Rows from block 6 of the text encoder, named by matrix and row number. Rows with one number belong to one neuron. Each number is 200 + 30 x the weight over its row's rms, rounded and kept within 0 to 999. All counts start at 0. After the name is the row's rms in percent of the matrix's.
# gate: MLP gate (text_encoder.blocks.6.mlp.gate.weight, 384x192), inputs 0-95
# fc1: MLP up (text_encoder.blocks.6.mlp.fc1.weight, 384x192), inputs 0-95
# fc2: MLP down (text_encoder.blocks.6.mlp.fc2.weight, 192x384, transposed), outputs 0-95
gate.244,075,197,269,230,199,177,232,208,143,247,219,201,181,242,196,196,174,224,195,262,181,138,164,252,197,155,190,173,180,140,249,208,203,215,195,203,235,198,193,235,193,193,187,202,202,149,225,140,181,214,226,196,203,170,203,211,323,181,180,227,207,197,164,181,245,204,223,210,248,175,178,174,196,170,175,181,197,208,223,182,194,236,183,221,235,223,223,167,161,164,213,195,222,201,175,202,207
fc1.244,081,184,260,209,192,220,209,217,240,126,231,210,225,206,196,228,127,261,228,205,207,214,165,208,246,191,188,224,202,110,191,198,208,184,210,158,184,186,230,212,205,213,190,230,175,230,155,190,166,195,149,218,241,206,193,201,271,196,175,174,187,180,177,167,146,211,203,194,243,187,188,194,226,206,163,194,189,234,200,193,194,193,267,170,206,201,197,197,193,162,163,240,222,178,189,157,144
fc2.244,073,246,258,242,199,232,154,167,231,202,192,171,208,146,184,186,184,163,162,214,190,173,195,115,258,180,199,186,177,151,209,205,178,218,181,237,155,163,143,233,194,207,187,177,170,219,190,218,192,205,244,207,167,264,141,157,193,185,236,189,156,214,195,172,167,203,197,208,214,182,234,240,177,215,191,176,224,178,182,231,199,211,223,191,234,194,218,198,189,171,183,220,184,201,190,164,215
gate.245,081,195,222,197,263,210,162,182,148,180,186,147,209,205,167,216,208,273,187,259,191,183,229,249,213,206,171,180,187,213,183,159,204,170,210,209,172,127,235,204,127,130,216,222,171,192,219,236,208,219,164,190,261,243,185,195,234,196,245,237,211,206,218,218,209,204,200,205,202,190,187,187,228,215,185,169,216,221,217,148,219,138,193,293,178,206,240,169,167,252,222,233,228,161,175,149,169
fc1.245,076,228,243,173,290,220,182,205,174,254,204,182,145,191,202,196,201,227,172,192,161,150,153,172,206,234,186,203,229,158,202,213,175,192,184,141,201,195,193,160,225,160,213,193,236,183,212,220,165,228,181,189,203,187,259,179,225,194,209,222,161,207,229,160,237,184,226,133,149,240,240,176,168,204,145,198,172,193,209,198,238,241,168,186,157,218,207,167,251,193,207,189,163,230,223,236,216
fc2.245,079,206,169,230,215,225,192,204,226,209,168,187,237,149,235,263,224,240,218,212,217,179,174,243,219,203,246,152,230,202,201,185,196,166,246,210,238,184,164,215,200,188,171,142,174,154,210,206,169,259,248,196,181,225,198,209,221,174,212,141,134,230,186,201,163,204,167,222,149,164,186,213,188,136,184,196,181,174,183,228,194,240,179,180,249,196,262,210,215,122,196,206,215,200,211,179,201
gate.246,069,182,218,169,218,252,191,198,230,203,261,195,194,170,163,209,239,176,172,210,220,189,181,178,200,186,167,164,183,222,257,198,196,225,203,163,190,234,196,236,187,223,183,178,236,188,243,190,187,175,222,156,185,132,238,209,222,184,172,231,208,178,202,238,262,235,197,212,249,231,204,184,190,203,253,250,174,222,210,186,241,189,172,135,187,186,202,231,229,185,187,164,201,217,242,180,185
fc1.246,084,175,259,192,191,186,201,237,161,275,209,231,182,211,205,175,261,228,154,216,204,182,217,205,153,187,216,223,225,156,211,242,169,228,113,136,219,249,153,174,226,189,175,222,226,239,191,210,223,191,206,194,149,156,207,256,146,222,224,175,171,206,180,181,172,162,139,200,129,206,208,227,181,241,168,211,203,210,221,243,205,168,211,187,158,144,199,170,170,192,236,245,211,209,214,198,230
fc2.246,070,230,184,219,233,209,171,164,140,219,213,216,143,182,248,171,262,216,168,159,238,208,185,179,189,182,201,232,218,215,242,172,206,249,179,172,173,245,218,203,250,219,203,170,200,192,189,209,216,211,209,216,176,196,245,181,180,206,195,225,191,202,236,199,164,181,235,179,215,246,193,206,182,251,239,140,210,194,199,197,163,236,164,254,181,217,196,234,140,169,200,186,222,215,221,201,146
gate.247,134,195,209,220,196,192,195,202,170,162,222,196,199,219,161,137,138,191,196,231,118,150,191,259,175,202,250,185,161,192,171,234,152,168,195,199,220,221,203,165,210,211,160,163,201,229,216,202,142,176,237,234,226,153,177,194,226,181,194,218,240,246,224,216,193,140,151,186,253,206,220,162,218,210,210,251,204,237,208,178,171,197,185,182,214,223,192,198,157,192,219,211,172,162,180,177,208
fc1.247,137,199,196,235,220,162,202,193,175,238,159,229,174,195,179,185,170,189,138,201,170,209,206,205,128,186,215,119,241,212,214,241,222,157,188,198,183,204,181,169,154,221,189,170,238,177,165,196,171,226,214,225,179,230,217,267,222,193,240,171,210,220,198,211,238,194,172,216,229,192,203,213,170,177,157,203,187,205,206,218,192,234,193,225,221,199,199,170,183,190,228,201,184,224,228,208,234
fc2.247,141,190,211,185,210,227,150,185,191,235,199,173,239,238,268,242,207,203,186,172,237,184,193,186,150,219,185,249,188,279,247,157,197,216,208,208,197,196,222,191,175,257,257,207,174,199,181,231,211,148,199,189,191,136,182,159,168,264,183,229,224,161,154,177,161,165,215,212,143,213,220,189,247,243,228,154,201,183,227,178,225,224,178,184,170,170,193,192,219,230,186,144,208,179,188,252,178
gate.248,093,189,215,180,157,205,167,148,179,214,197,197,141,175,165,203,157,193,200,255,140,153,204,200,210,225,220,189,181,167,176,226,161,188,146,207,214,193,193,168,197,189,214,185,175,210,221,219,158,215,204,214,137,177,196,235,202,165,159,279,239,256,185,141,246,154,253,187,186,254,190,154,205,188,170,187,148,190,172,146,181,148,193,195,178,199,199,183,178,179,251,178,190,189,195,171,182
fc1.248,097,159,170,201,203,223,232,157,214,143,237,202,234,232,183,192,235,175,188,218,193,238,203,201,147,155,222,220,175,265,165,256,241,219,221,120,187,217,138,208,225,214,186,201,225,161,221,179,216,169,210,191,231,178,160,189,270,196,220,167,263,204,229,187,211,173,153,224,270,180,194,219,211,200,258,221,174,224,201,248,179,227,197,164,270,216,250,226,185,221,187,204,205,167,206,204,217
fc2.248,091,173,216,187,265,214,265,169,147,180,176,211,154,183,229,215,194,198,142,169,210,239,119,185,214,146,192,229,233,229,212,202,207,256,190,230,200,209,197,255,212,169,193,216,273,215,166,190,164,184,211,166,222,197,223,128,201,218,220,248,247,199,170,196,226,202,257,143,177,207,146,196,191,235,249,168,200,199,215,193,211,200,217,203,187,184,210,175,201,220,209,148,158,203,165,246,205