Weights of a small contrastive audio-text model.
Model: mfcc input, encoder arch mobilenet_v2, encoder activation silu, encoder depths [4, 4, 4], text encoder norm rmsnorm.
Data: trained on short read English sentences (LibriTTS-R), 26041 training examples.
Rows from block 5 of the text encoder of a small contrastive audio-text model, named by matrix and row number. Rows with one number belong to one neuron. Each number is 500 + 40 x the weight over its row's rms, rounded and kept within 0 to 999. All counts start at 0. Numbers have three digits each. After the name is the row's rms in percent of the matrix's.
After each neuron's rows are labels from the 100 texts, of 14848, where the neuron reaches its largest size: "fires on" is the input token at the peak. Only what is clearly more common there than usual is listed. The data: short read English sentences (LibriTTS-R). In brackets: how many of the 100, against the usual share in percent.
# gate: MLP gate (text_encoder.blocks.5.mlp.gate.weight, 384x192), inputs 96-191
# fc1: MLP up (text_encoder.blocks.5.mlp.fc1.weight, 384x192), inputs 96-191
# fc2: MLP down (text_encoder.blocks.5.mlp.fc2.weight, 192x384, transposed), outputs 96-191

gate.230 078:489556469492429556468422526536485476546449537538508496545481560476537509454487494488419510477468536484526474424534439544495544474505510483475475530439515524529447433504528489531502511465505450437543527460496426468479550520505548496398500527542433510529499491431527552550489548441422491490
fc1.230 080:494485501484547434622523478527437560465539528487469476433493502515459495495515502542524484510521442515552528572516540495510526496498558502489547554631504517421555502482535500466476472534502501521437468509492534505480498574510467522559541531503574490433462488525510449474500499507598406470
fc2.230 081:481510478389577527464541488496574551455453519521470496536530470454464511418468505449487541414453464456494479488555487469518431425494493461558456564489528470522499501472516554457442543572523534522452517465482451483521487483490509472464509492492508512530494519461498560520502502524560491544
fires on: "in" (21 vs 0.8); "is" (12 vs 1); "and" (11 vs 1.2)

gate.55 077:510565472501459504467459501586447533551481540536558493464509522565503511490486520511533568551487517556431493500524494501453515471522481500567538518518419581492494426541503523560425580489535471492526507441573422422519519508443551496507506556520419529492452479482452520458534514435428529473
fc1.55 080:514485513535515551509417454578533481527493488540463525482545595542555471527482545527535560441458457562514523499449503517501451457525465500412477439463542531522459434480519571548538508469516509434541509461531445471504479512528481537464475506485467505533434506472561516505487529509531534564
fc2.55 072:541572450513542518550518515520508468514537467469494408514481487480513529480513574486484482427454560509489515499494497489583483534510473537449461442514521530559539471475470509488565557402471450562482530535518507553470453463448468504522472510531494515518545470531530369494518465460467470448
fires on: "looked" (12 vs 0.1); "didn't" (9 vs 0.1)

gate.79 101:524489544524509524500502505497508413489522558455461505535468575501476488531488579474525458444471482504511520486464451497463468516496515484465511488469517484535491526509569556515518440457599523482549519518526568496432497493552555502446424518483500490526532501491477504471455492521485531537
fc1.79 106:516509475542487493549522519502567535504450502576476522491507528494536511446467431468508489519521458568506462619513524533433501486483493549476537377522475526496539504494488572490551495510534563565491502486446398487534486437461439509578524577574513496485479499552448446511486492521521476527
fc2.79 107:496474543448503496501551419450501555527450570470486509438528533513513504523524542506526497524474547588460484512511512519458475484478543491454495436460533448444515531492464495547562481519464580498509573498478443481492543477512493472527546571513451489564481515513510436433536572522552537541
fires on: "these" (27 vs 0.1); "the" (11 vs 3.2)

gate.104 076:552510534517466438569482451467501502539531517509469510476523569526511516530493451531496525491515425493555524504480480420456520522545522466485491401435544544552517537518489420488480517530528467490497494539529491493517473546488532533495435519508408531516514454505458480471491528502432577527
fc1.104 079:508538479489479520486463526479586435558528596464489466584523521522513463498481540524518512482486526506528578579528589526472384531506484505530546416512558522516457457487389434533547461443503462491514550427514564492493522476495511479523546499482470497530489451542546541442584529494478486463
fc2.104 069:571509533538458506457501538510453492536407478479477586491541542485513539589542413483562478526504485532476425561500455513443485421434518517526538551430470478481463473497505520571458429471523452503485466499471502532459517496487515493516583565518422586530479448462462501456488476477557543512
fires on: "be" (14 vs 0.5); "the" (10 vs 3.2)

gate.142 070:464526504503441509399480456462494453523520422523490443457510495537540500483525497536528529487543399539494475495552485527488456521486525479435503450501500444504448491547521482541486509557518548506539502531375479520531463432477491524460445531412544561524485470556490442528491519497443557500
fc1.142 074:507476450534435452550473498480553467519483500434584481476544468494479561480517485383485539509494423475533530555470518545566492462479504486502497448430519496477567512484513446497546459510492549469588546482488460505502525480509507531477529448474449462549495485534511494503475529537519509501
fc2.142 070:534543455500543512566559538550526510456524488486500564495476583507524516511565425517505528453573462507502555542491509510594518433499459538539481501513484514538506567482426500510512462479431533562561436554509585482545527597500571489457503471530534514491478506471427469479450420542521533475
fires on: "now" (78 vs 0.3); "no" (14 vs 0.4)

gate.198 095:552458492473472491476505458497486550513500547505522547507483447485498488551444589452461498549450498543587562418559552437536487477480498471534561491442493449481525518513512489435546486463548469512590471492486429488539473504486465454530550517524576510494516402465402505537499526501551501528
fc1.198 097:497526544536481494461469529579444473449520529463509498513476533522539474411535414479485462540494494493604496457484524498451466518467534488524485523459504508547500534535484504584533427550486448489511443519408582541525465501464486580536459436511471475578490440496517527504493489460512538539
fc2.198 091:492557491502509457553458492462473517488483533540524458531519513524492419501468468482448464460415505489573521517508491467461460535512477495569534467527539496487584501525396545464557576477445534577518527505405566539418527513513582476462542478523496476512491493546537431537546545514491557574
fires on: "all" (17 vs 0.4); "not" (11 vs 0.7); "what" (8 vs 0.6); "my" (7 vs 0.5)

gate.272 073:522470472534441488514444547523452512457497517515512448522485522551527514550459451472476519476507478498490549565495457548453480525474441537464501528528548493618514403491564540494439552501450480462487509533504496579430547594516547472472551471496434475466448532514562509465558487514530499564
fc1.272 093:468530461428521567505497521531544479481526492470534478535503484506521506401454562472516450487518506491543550451506596527514532502407563479532479427536465511536555457476479517414624514507439439493568479544488604527490475478454485557551482530465540483489496488537534468502515496500476497402
fc2.272 077:496576514504501430458456462441444465529518489466498516470416512480473526489528499592436523558495488492445476526552463514509541454546438490483470608400474437445465446488564499531477547542464496470497497493538406504546454491505485477414403426525517564418528545506494490467404485483507531484
fires on: "oh" (16 vs 0.1); "the" (7 vs 3.2)

gate.294 098:423486456503596564516471546567495497480530496475477565521464482531476525444501482557517471507524470462494520576537500479516493525518480450509446537543499453487479525493477485429443541504477465548491471508513464533499534555423547483408509509465554550476509506583505516527538502468473467382
fc1.294 103:548506517504446528445467552599496484440495552440552534490526491459503467526495460454531534509494596564480552482530506525533518452478490496516493521514521516580484469526526490496540544471467512494521575517516500419496522523534556514551554529492396491512496481437485541500447489462403513490
fc2.294 108:491490533484548481478541535539494437457431440446545548510564586485484565488455496493477554519482486574517469562446543447466469438481450435509519544429462479503467550538586434527462388540570433446515448462538498435476517482514491443520555514470498535524499503498439582551457547523542553517
fires on: "the" (9 vs 3.2)

gate.257 079:467516575527506490533512461581604514421537546589507493512477501512509534502439522533425417490513469476522492549567529506488432439408516497523569523508443456594489529526565475536526497487400534477537517560487499482466460561529475565542469434542539476389501454486496486530482464503534527526
fc1.257 086:502488562442534435481452513531501530489573560455513503509444516607495555474498574531484455555523532459515547477527515525573489576507520511451529495517454504488587512435513498572448529534475523450556507506502583526464511528541431495484446414378472487488478509572510526520522542574498534516
fc2.257 085:489513492498552476446512466519493460513534473419446531476541538514491520552485469519503555484573423529543479551512483499460394444502499499514446489454467530513471505470525486510464485428517528517522488483568500440554474437468444478547531457543519590445511438476444505555555526497550532459
fires on: "everything" (14 vs 0); "i" (7 vs 2.3)

gate.106 190:474455482545511431439537601492567473480415528465502539539531496544551519510521420444529546553495420557518474527432490480486501463511492471575531467497472495558527454523525528490511473426532476484528495459596426509545482532429429465551496557490476504440465482511410537523501463562556486556
fc1.106 191:477546422529546550571519546549509505541456499448486514536578540511462500470513406476554541491501467476540442566503488493488506533565543464540507454553548542515484480527491521569389508437493560491466461512470452437560500489470510465487544526550501481564541481574458588509521484450441543524
fc2.106 211:486483511452528514529503500580452509543449579430498532482504603478511480475500462527474578530423524541551503484465498442435560451619520518566432483498492495568454469531525491545526586462535514520513501538501484503559531427450545524453537511560489503521560451464464543565480437489453507551
fires on: "his" (8 vs 0.5)

gate.358 059:472512514551522509490447486593531481469382515521543543503497531536479529462536514513555559528427493527524496457515499512518550543534523476515471513546525435491543489549466486528483469465511531492543532498527503471510458525470482479433425415489483515513470513442560502485506527458498624475
fc1.358 068:564447474450512521448575546538539497458496535564423549601511536513470497514530429495553459534466529452575501496450578510504505518463400481453485507485482533455486511425452472592505532485536478522453532463433488473487520502504514468441540465494522502543537422492450525501495495510484497510
fc2.358 060:434514549488527548473523484516514472400566494426485531488427441394528511534465532485587481509546511549509543464492480539454481524547494534528567490386490514528461547513506496518466465590469523489480517471503485464462575440563430585501527521431505514494499494510455495547565492454529521516
fires on: "where" (34 vs 0.1); "which" (10 vs 0)

gate.315 110:497484520479451490408485435542503451481575454542487505440503422505549505504459558469459505469500550423536520504517523589520500458483537505518512488456505480387538499452461526445539507530543428468514580465479549471526551484508517609466427452507542501467440529469510535510445551500638492445
fc1.315 111:506506499489521495559532465497507587506485473534479496585457467590497414467497465534469486532530491548500529511495506435450456483505529487480495425506548492472509483477511506483560496527478544519492503441510469565550456466472479531466479470505482488484521537608475433499506581513434537547
fc2.315 115:494417493472548501478482445505508551546488577484497509490469598458475471466460558527494455482467527516530564488536476451532548481518521449458552502522484394553505518493513472453556596521511494565435549524509496463465534439519560473411515510520510475514528464505538430527486509532504479534
fires on: "but" (13 vs 0.6); "the" (11 vs 3.2); "that" (10 vs 0.8)

gate.86 086:518492508495469541488420509553506496433578534445538540499517444523438525527474431515499528509530485492420552412482514507570522501467498485556542526463494500553549481552475469495561487496475506445502479514497558505521473529510468504535464387559529515488503543508467494525553562583459509428
fc1.86 095:462441549500521491502485485492440507483468537506519486515483487528526544521451468464472462585481474556522483484508444446475555503524552529492485515623506475522460483488510645504465486530443589522491520516493495517484538535477503503498505512529534493433511480550513485434578482463523583540
fc2.86 088:489468484530518513440488537441450570496530450579487483461503498470515509505445461425486503471501587519489484472461506579529470484475549498534579510507487433458481502525485504488488458527473513539485499579456518444434494507559551482443546531530477503475473541434428569457483548514572503450
fires on: "a" (11 vs 1.4)

gate.293 153:485518426534510446430518546463497493476555504476593555451456479527540474482477487506495547474543466529476482510509442512464449435512463446562499517515469507508487507521541437514530507492529501552512464586602448465489497578437467567486527553415563572503497448483463561511537494546558524460
fc1.293 156:493492497479541486512394419508632426441461546504487479505492583524450500451559478535464505448505434455592505538450499534444386455564515508493522478479584469519488437479468449512481535531546452447407531497536602511528542479491520517433502527527470502491446518518559525472473450506524475482
fc2.293 160:519496551512457496423478468532479509476516516508488482525463492559515427510546412555469413540524493490547494493543488538485469486420489534509541478526515505492513476429446550452528520546542497506476534523538493514560452514454490549506492486458460488529435535464517496472523524421427480451
fires on: "<end>" (25 vs 11.4)

gate.288 098:489571488508501371556480509525506454506541472468501537479615515436488477464499467508550581494479515533537520477475499531496548532534520545490503527508489547517480449479506395532457482472525459498528472577417577511507511518479532543469483453466494507488501529448467533457522482448455535480
fc1.288 096:553499466519509505497560466506468506449467517473506415558445498443428453447517473536462492445457464476465531525521500493500474450541476520483561476528534489493485564527459495533495510518476532458499515520439523486493519539522549445490523522592506494530576529413483502449449539436537530457
fc2.288 089:489516547449486514431525436497506392603501423520440590460483460492506500549554526539479440521498519590493445505517476534488476426446518498431461559491524477484415485475508476539505483535537481491521515510516488507535481448462441542532435454481455579506512488394491563480516556474544477513
fires on: "that" (10 vs 0.8)

gate.134 061:552536570525518509568493523572540500579460449486462403566471427492512484477508518497511464445455513494559508502563489530523475497512500470468463511459466443432519407483478461508440426461493470536402541485528473486482548504486469533550536512500484473488504458537489504469565489494462507578
fc1.134 065:551518481454406417473539507481520403462510618477486475460461485479596523470435523474528479580479515477517456542577527503479465522526473450525456476505507484521471482492521550557439542486506436489512589492426573489561520421514449564431461430466548445484474500474538513458506538479514498551
fc2.134 065:469548483536484547494487466440465481551476570501512517465455548513497398469491530500512488453513447466577537525540488539497459542536568485458483485495545488508567546504522513486451517491537462591492546479479605484473537531519585431539465464479530477507534517526449446542514438512566588494
fires on: "every" (9 vs 0)

gate.160 089:527503484448541517521499497507525460490503472499488483559532498464509529495549582493479561497463492565517529414483519471573575492466454500477488459506574550592520536548484513420562497467531460466537504495569487464567521516502432490522553536580422505528512491482461451531545487557427477559
fc1.160 090:511486463499503534498577507503489449481524539475486458532457458468543493544521497493471581548538459445547535491504543550561490509530559524526461469491538484598571548509477534399490423510510483489514514502469597511538522478525482469514502433515570458429515481555492444526516498475469376475
fc2.160 101:488469482431564499455481527519480489485455532492554502467496457517478493511479477525519487548498401502502539465487464462555489441489544447540529525506515526492405496466516532469454567464597483510477468445540409466571498497508496521475523579491550584487504472512458577514510492457453513471
fires on: "<end>" (31 vs 11.4); "don't" (21 vs 0.3)

gate.2 069:521512471482529546520515550536391454595434465401530482471506541506470462505514500471466540534510517512503472503561470555476566556549489527496498527556528489478494523521553568514437545519459476543525526499450523517515534467488515425488498387491537467562511498516466559526463500490460478514
fc1.2 086:516525526539477543448538501504511420520506518443471469498519505461429544507573486537485514496468517491454510555509516524498497501523451509404510478470468549515439481563485516511432413543525466446452502534557457445550497463503499519468515544545476537505494484491445595469420532512489458455
fc2.2 072:532475506531464519481533486416487482505483536506505494496520601455508499497452440507450431544481492443541565485515489460448477449384500479533459507470526443507474553499513460508519486526529478508530467462547516465490513423516468527478439533504450502410482498516454551468429485461535486553
fires on: "you'll" (19 vs 0)

gate.117 169:500444481460507520428469455508504525460487540497553517473477415537496562536453548486444578548462531555528538452535515474558537483495489488470511479457438435510515503490522515489559524465501522494555568455513442497481522510489463496518500508516570535498474473445459440476509521551503512511
fc1.117 157:500432519485513466390464466518483537515456484521456536475481470491576509571483520474494534548483530515514581451542526483613596507446509498543484520490461479486482449496509527427509525502519444516519531453491403486514513521517481523499476558483517546446409473522481494506524528550536458493
fc2.117 166:418438485517511449359456508528458460519552502458504603467460471543560544506575487485560455561563507529474482461478504518489446460456548521561478537484443511511494476498539490532481515510515413492501450516565477519535524534474491545491495485461504600481476512455480575490495407558577488447
fires on: "all" (17 vs 0.4); "not" (9 vs 0.7)

gate.254 082:495525489502492485484499521431500525500510506521542524610455524485502506468480588448523520578493506424514488557493609567500499541520525491580468485505504560518465493536516576438454529533490545439566453495515445514545473477532451505436409504475496511519460450531518544449469469513455512496
fc1.254 088:509603480499494511544497529485576497415562534514466503532476451494478451507510589449453543520467534444505519511575582553512460481457466552513512449474523420420547537529494555452628449517464506495536507468461569551493465509496448435511416486490511509507479452490528491512477460471506495449
fc2.254 081:536486413556471481507479501459437534491562516480413467495456528509505518547450538532484413488520496498566551514543472460517499575486503434471502477526469548496554537530488546402483545515525544568511473489506575534417465481461486510472479540462497549514525518516506463470528551460538483444
fires on: "nor" (19 vs 0); "he'll" (9 vs 0)

gate.370 062:543453556528436540434473482501536499512436536493475534512482521526543524575494495462489462565431526491508520455556512537512489546459531473466541482448513540482427573474474524570497505515466573493563504550445500547459489491503494559524483566429464434482474438548530538466471516548505536482
fc1.370 073:493510568519580535500421516501493492512542506500519546489506445528435522529471577492481461573522561527441475469496504461500447549498477462492475474490496480480569510528519520503608524479485504534504537444454499560466442544514587489451470513420496483507504491541533515494458488557497591488
fc2.370 068:510507471475517467479494484578494458531558541520520504503467512559549442520492589470448436443519563435476570479543514566491457496473527482483466494554559480434498435502561497516458540515541525547523476557603494474503519608425496485431499538512473499510481504480492526485542462470566491485
fires on: "as" (41 vs 0.3); "is" (19 vs 1)

gate.166 090:497510526460431484447556536510527529522486491471539519511457506489500459533506533528485531472517459496543447521526512536465453490461443556510539536446486518474482511514478512493488472513533508465541517470536493510539462551444351599538550545453517466468463475451522532543515561517552472522
fc1.166 084:520563506503509525475464538491551458501501529428547525533523500497494474513490497442471477590528527558459427467557524440540522478514538472496479556473424500501479440526485505536477498474551581481546521473493421522440506496499501485521493461571588544575488475529517512465526472495513548471
fc2.166 072:438487488555540433449448504509501441418459526461489455513528468523491512480467434500466537574451494505574510455490521456506506484521521522478449503470509574555612494518552460501571464519492514496486528540531550500545520474507563460550450488479548516507447517529502522435505524530540524514
fires on: "<end>" (23 vs 11.4)

gate.8 089:483455526539497525488476554435570495551434504551545526564534441562529573507484521475572447454526453495472478452467562486519531494508509411531514468548586515467463504510443464547493400527473457564516477501523450517458485586498470440485453462462483524522535486531472549458588532567435565452
fc1.8 092:509506480562457525445543552509541459473492547486526484483479428476437498499456545500512559489505493536500549462484503499541485496512538426497518443457558493507513516510532472516531477492482473572584501491455544601468492531513481459584538447540473508566478454451456514457559470550446526486
fc2.8 082:530485484543490518430568518472494490535515426486541497473481527516546476457523495489519485586461513528475492439464522453513504474494461446600485563522492455519469544599489461523515479507467497515493416537460450436492488518440511498407589526558519475545537465448463531517448532541509535544
fires on: "o" (8 vs 0)

gate.99 074:474530466490489476537432567550535425532584516535547484494507488489518475586467577455517495519426482545497537450448500528431522480495547522584472469476468483504532486548513531470575454399532444535536535521490460527481471507517490585452510519430525520540426464481487520449529470494503501456
fc1.99 079:490442460538505532455420514466538440476524495463479571519437492412556532501512500471509583568527443560443459495542474550510451470572470523554510470461505462484480452579505448538511597475512518466450504480527483537530529518512507486487520599494509481504534550534501481565513536512435461471
fc2.99 071:455494513481529459492515529542394445499546407457577544513501507506516438457504491552434542512504409412533500505466429521468542528466420525511520502448487516493429552446487428473448522503541494467519486485511432444477496538473457445452527492461505498537529425489518472513498455521494506460
fires on: "a" (15 vs 1.4)

gate.273 081:490527513561514499472491589502556548505532473550528542513543486479552461520526492497561424471485417441509503528463506476461450551574489540502455442603545542568509507527525501517571513479458423555532465484507564485490555539493467505527444481476517491539493443530452551451539518481505585473
fc1.273 081:526534511484503488464560557460513518558492579456449535493544516465526526512531524481492497561463587494465576499475531438483605507428533453447520510462371444471458445507511514490503477449537583518464545519472426532465462470452520541508574512529488451512492528500512468552492436481488488475
fc2.273 083:516475437447494449577589431510582515464564500571453434504512548474562443458484506443512522443530515429494545510488533559536446538534519441470501428551513464480550486429527547466503491514441528534497460458507621491529479471542534462575430492481484436509491543500508409461524523543530512581
fires on: "i've" (36 vs 0.1); "i'd" (15 vs 0)

gate.323 084:508522527511452494494533529545483468536510456502550481467467498520507451523463494474481540479487547460590502496494456535426450470561493540520478512536581485545483547506500610478508504491506536497488497477446486433521503458542487490453510538459469521433491470482519578579493502465504481595
fc1.323 088:509471464502531503528498473557524508503531483457482526560566538542548435469464501447483463517459472473476566527554523567517485550451528484429506486558489551489529493473520546456455449512501481487492456451456574575471544459519432413503454523513491498494475443518536493524565539533487414447
fc2.323 087:467563528479599465515425557521470500517488539455518481515509585460408522550515511455551594457516583572478450462530505472446544507568562507524541458532486548460447506499504499595470503493489468495502485479505461445471549503501524475493520534498471526541485493548531565482478539455473518468
fires on: "therefore" (11 vs 0)

gate.209 186:568465541503511446368473502513484544466558503545556553506502489497576528509497510486509465545558504571372487477501497532549479474403497533469517520472408531524502514499563493540505473495462512479516497495538408514485445558526503518535438494455426534475456479482448473464455548541513558487
fc1.209 149:545515484506489433505501449467499536470497516447546435495487490521508482556485511496446520560566558498518492489508489531495544539552502517557577530419443407519540510487463451487516465506505541469437495459480486525523528480552476423465523500545535498505500529410424470494446519460534501496
fc2.209 166:453465450543535519477551515470560489422590539430529531462467465506518530449494496494587486483546476447450516444509472482449441454421474458549534497526452552483510542532468456523519536479520451528530448525576493529536491514462496536509539492413497534529504480506507510525474463578519487427
fires on: "would" (11 vs 0.2); "will" (8 vs 0.4)

gate.184 097:547416497538506464472528510495577563447458550540533541480505481503487475506559485483475490543528432511468563543516490509496486483484476459535507461542450550474528552525503525487530485518488515613587524446525412481492519538489434479551515577442506507505459481480450463484511500548536484474
fc1.184 110:491495543523515454495398487474471504417473442461490467529556493452513510555506415481521505550492517504521485491535489482486499588513517575472525527543513539565540389524491535470522468463524557493523490506549568489491479497464535485588478415498557488476455497539471491446588492529501495546
fc2.184 109:450520477508489462523478454490487447427528484556486472509428424481483498463460523513473472505450472419543483440525524573517438491488465499442513464455528468503484513487527455445477476487492478486511494534470584519545490498589523490473428417444516496481486487586502486428521493474607519605
fires on: "why" (8 vs 0.2)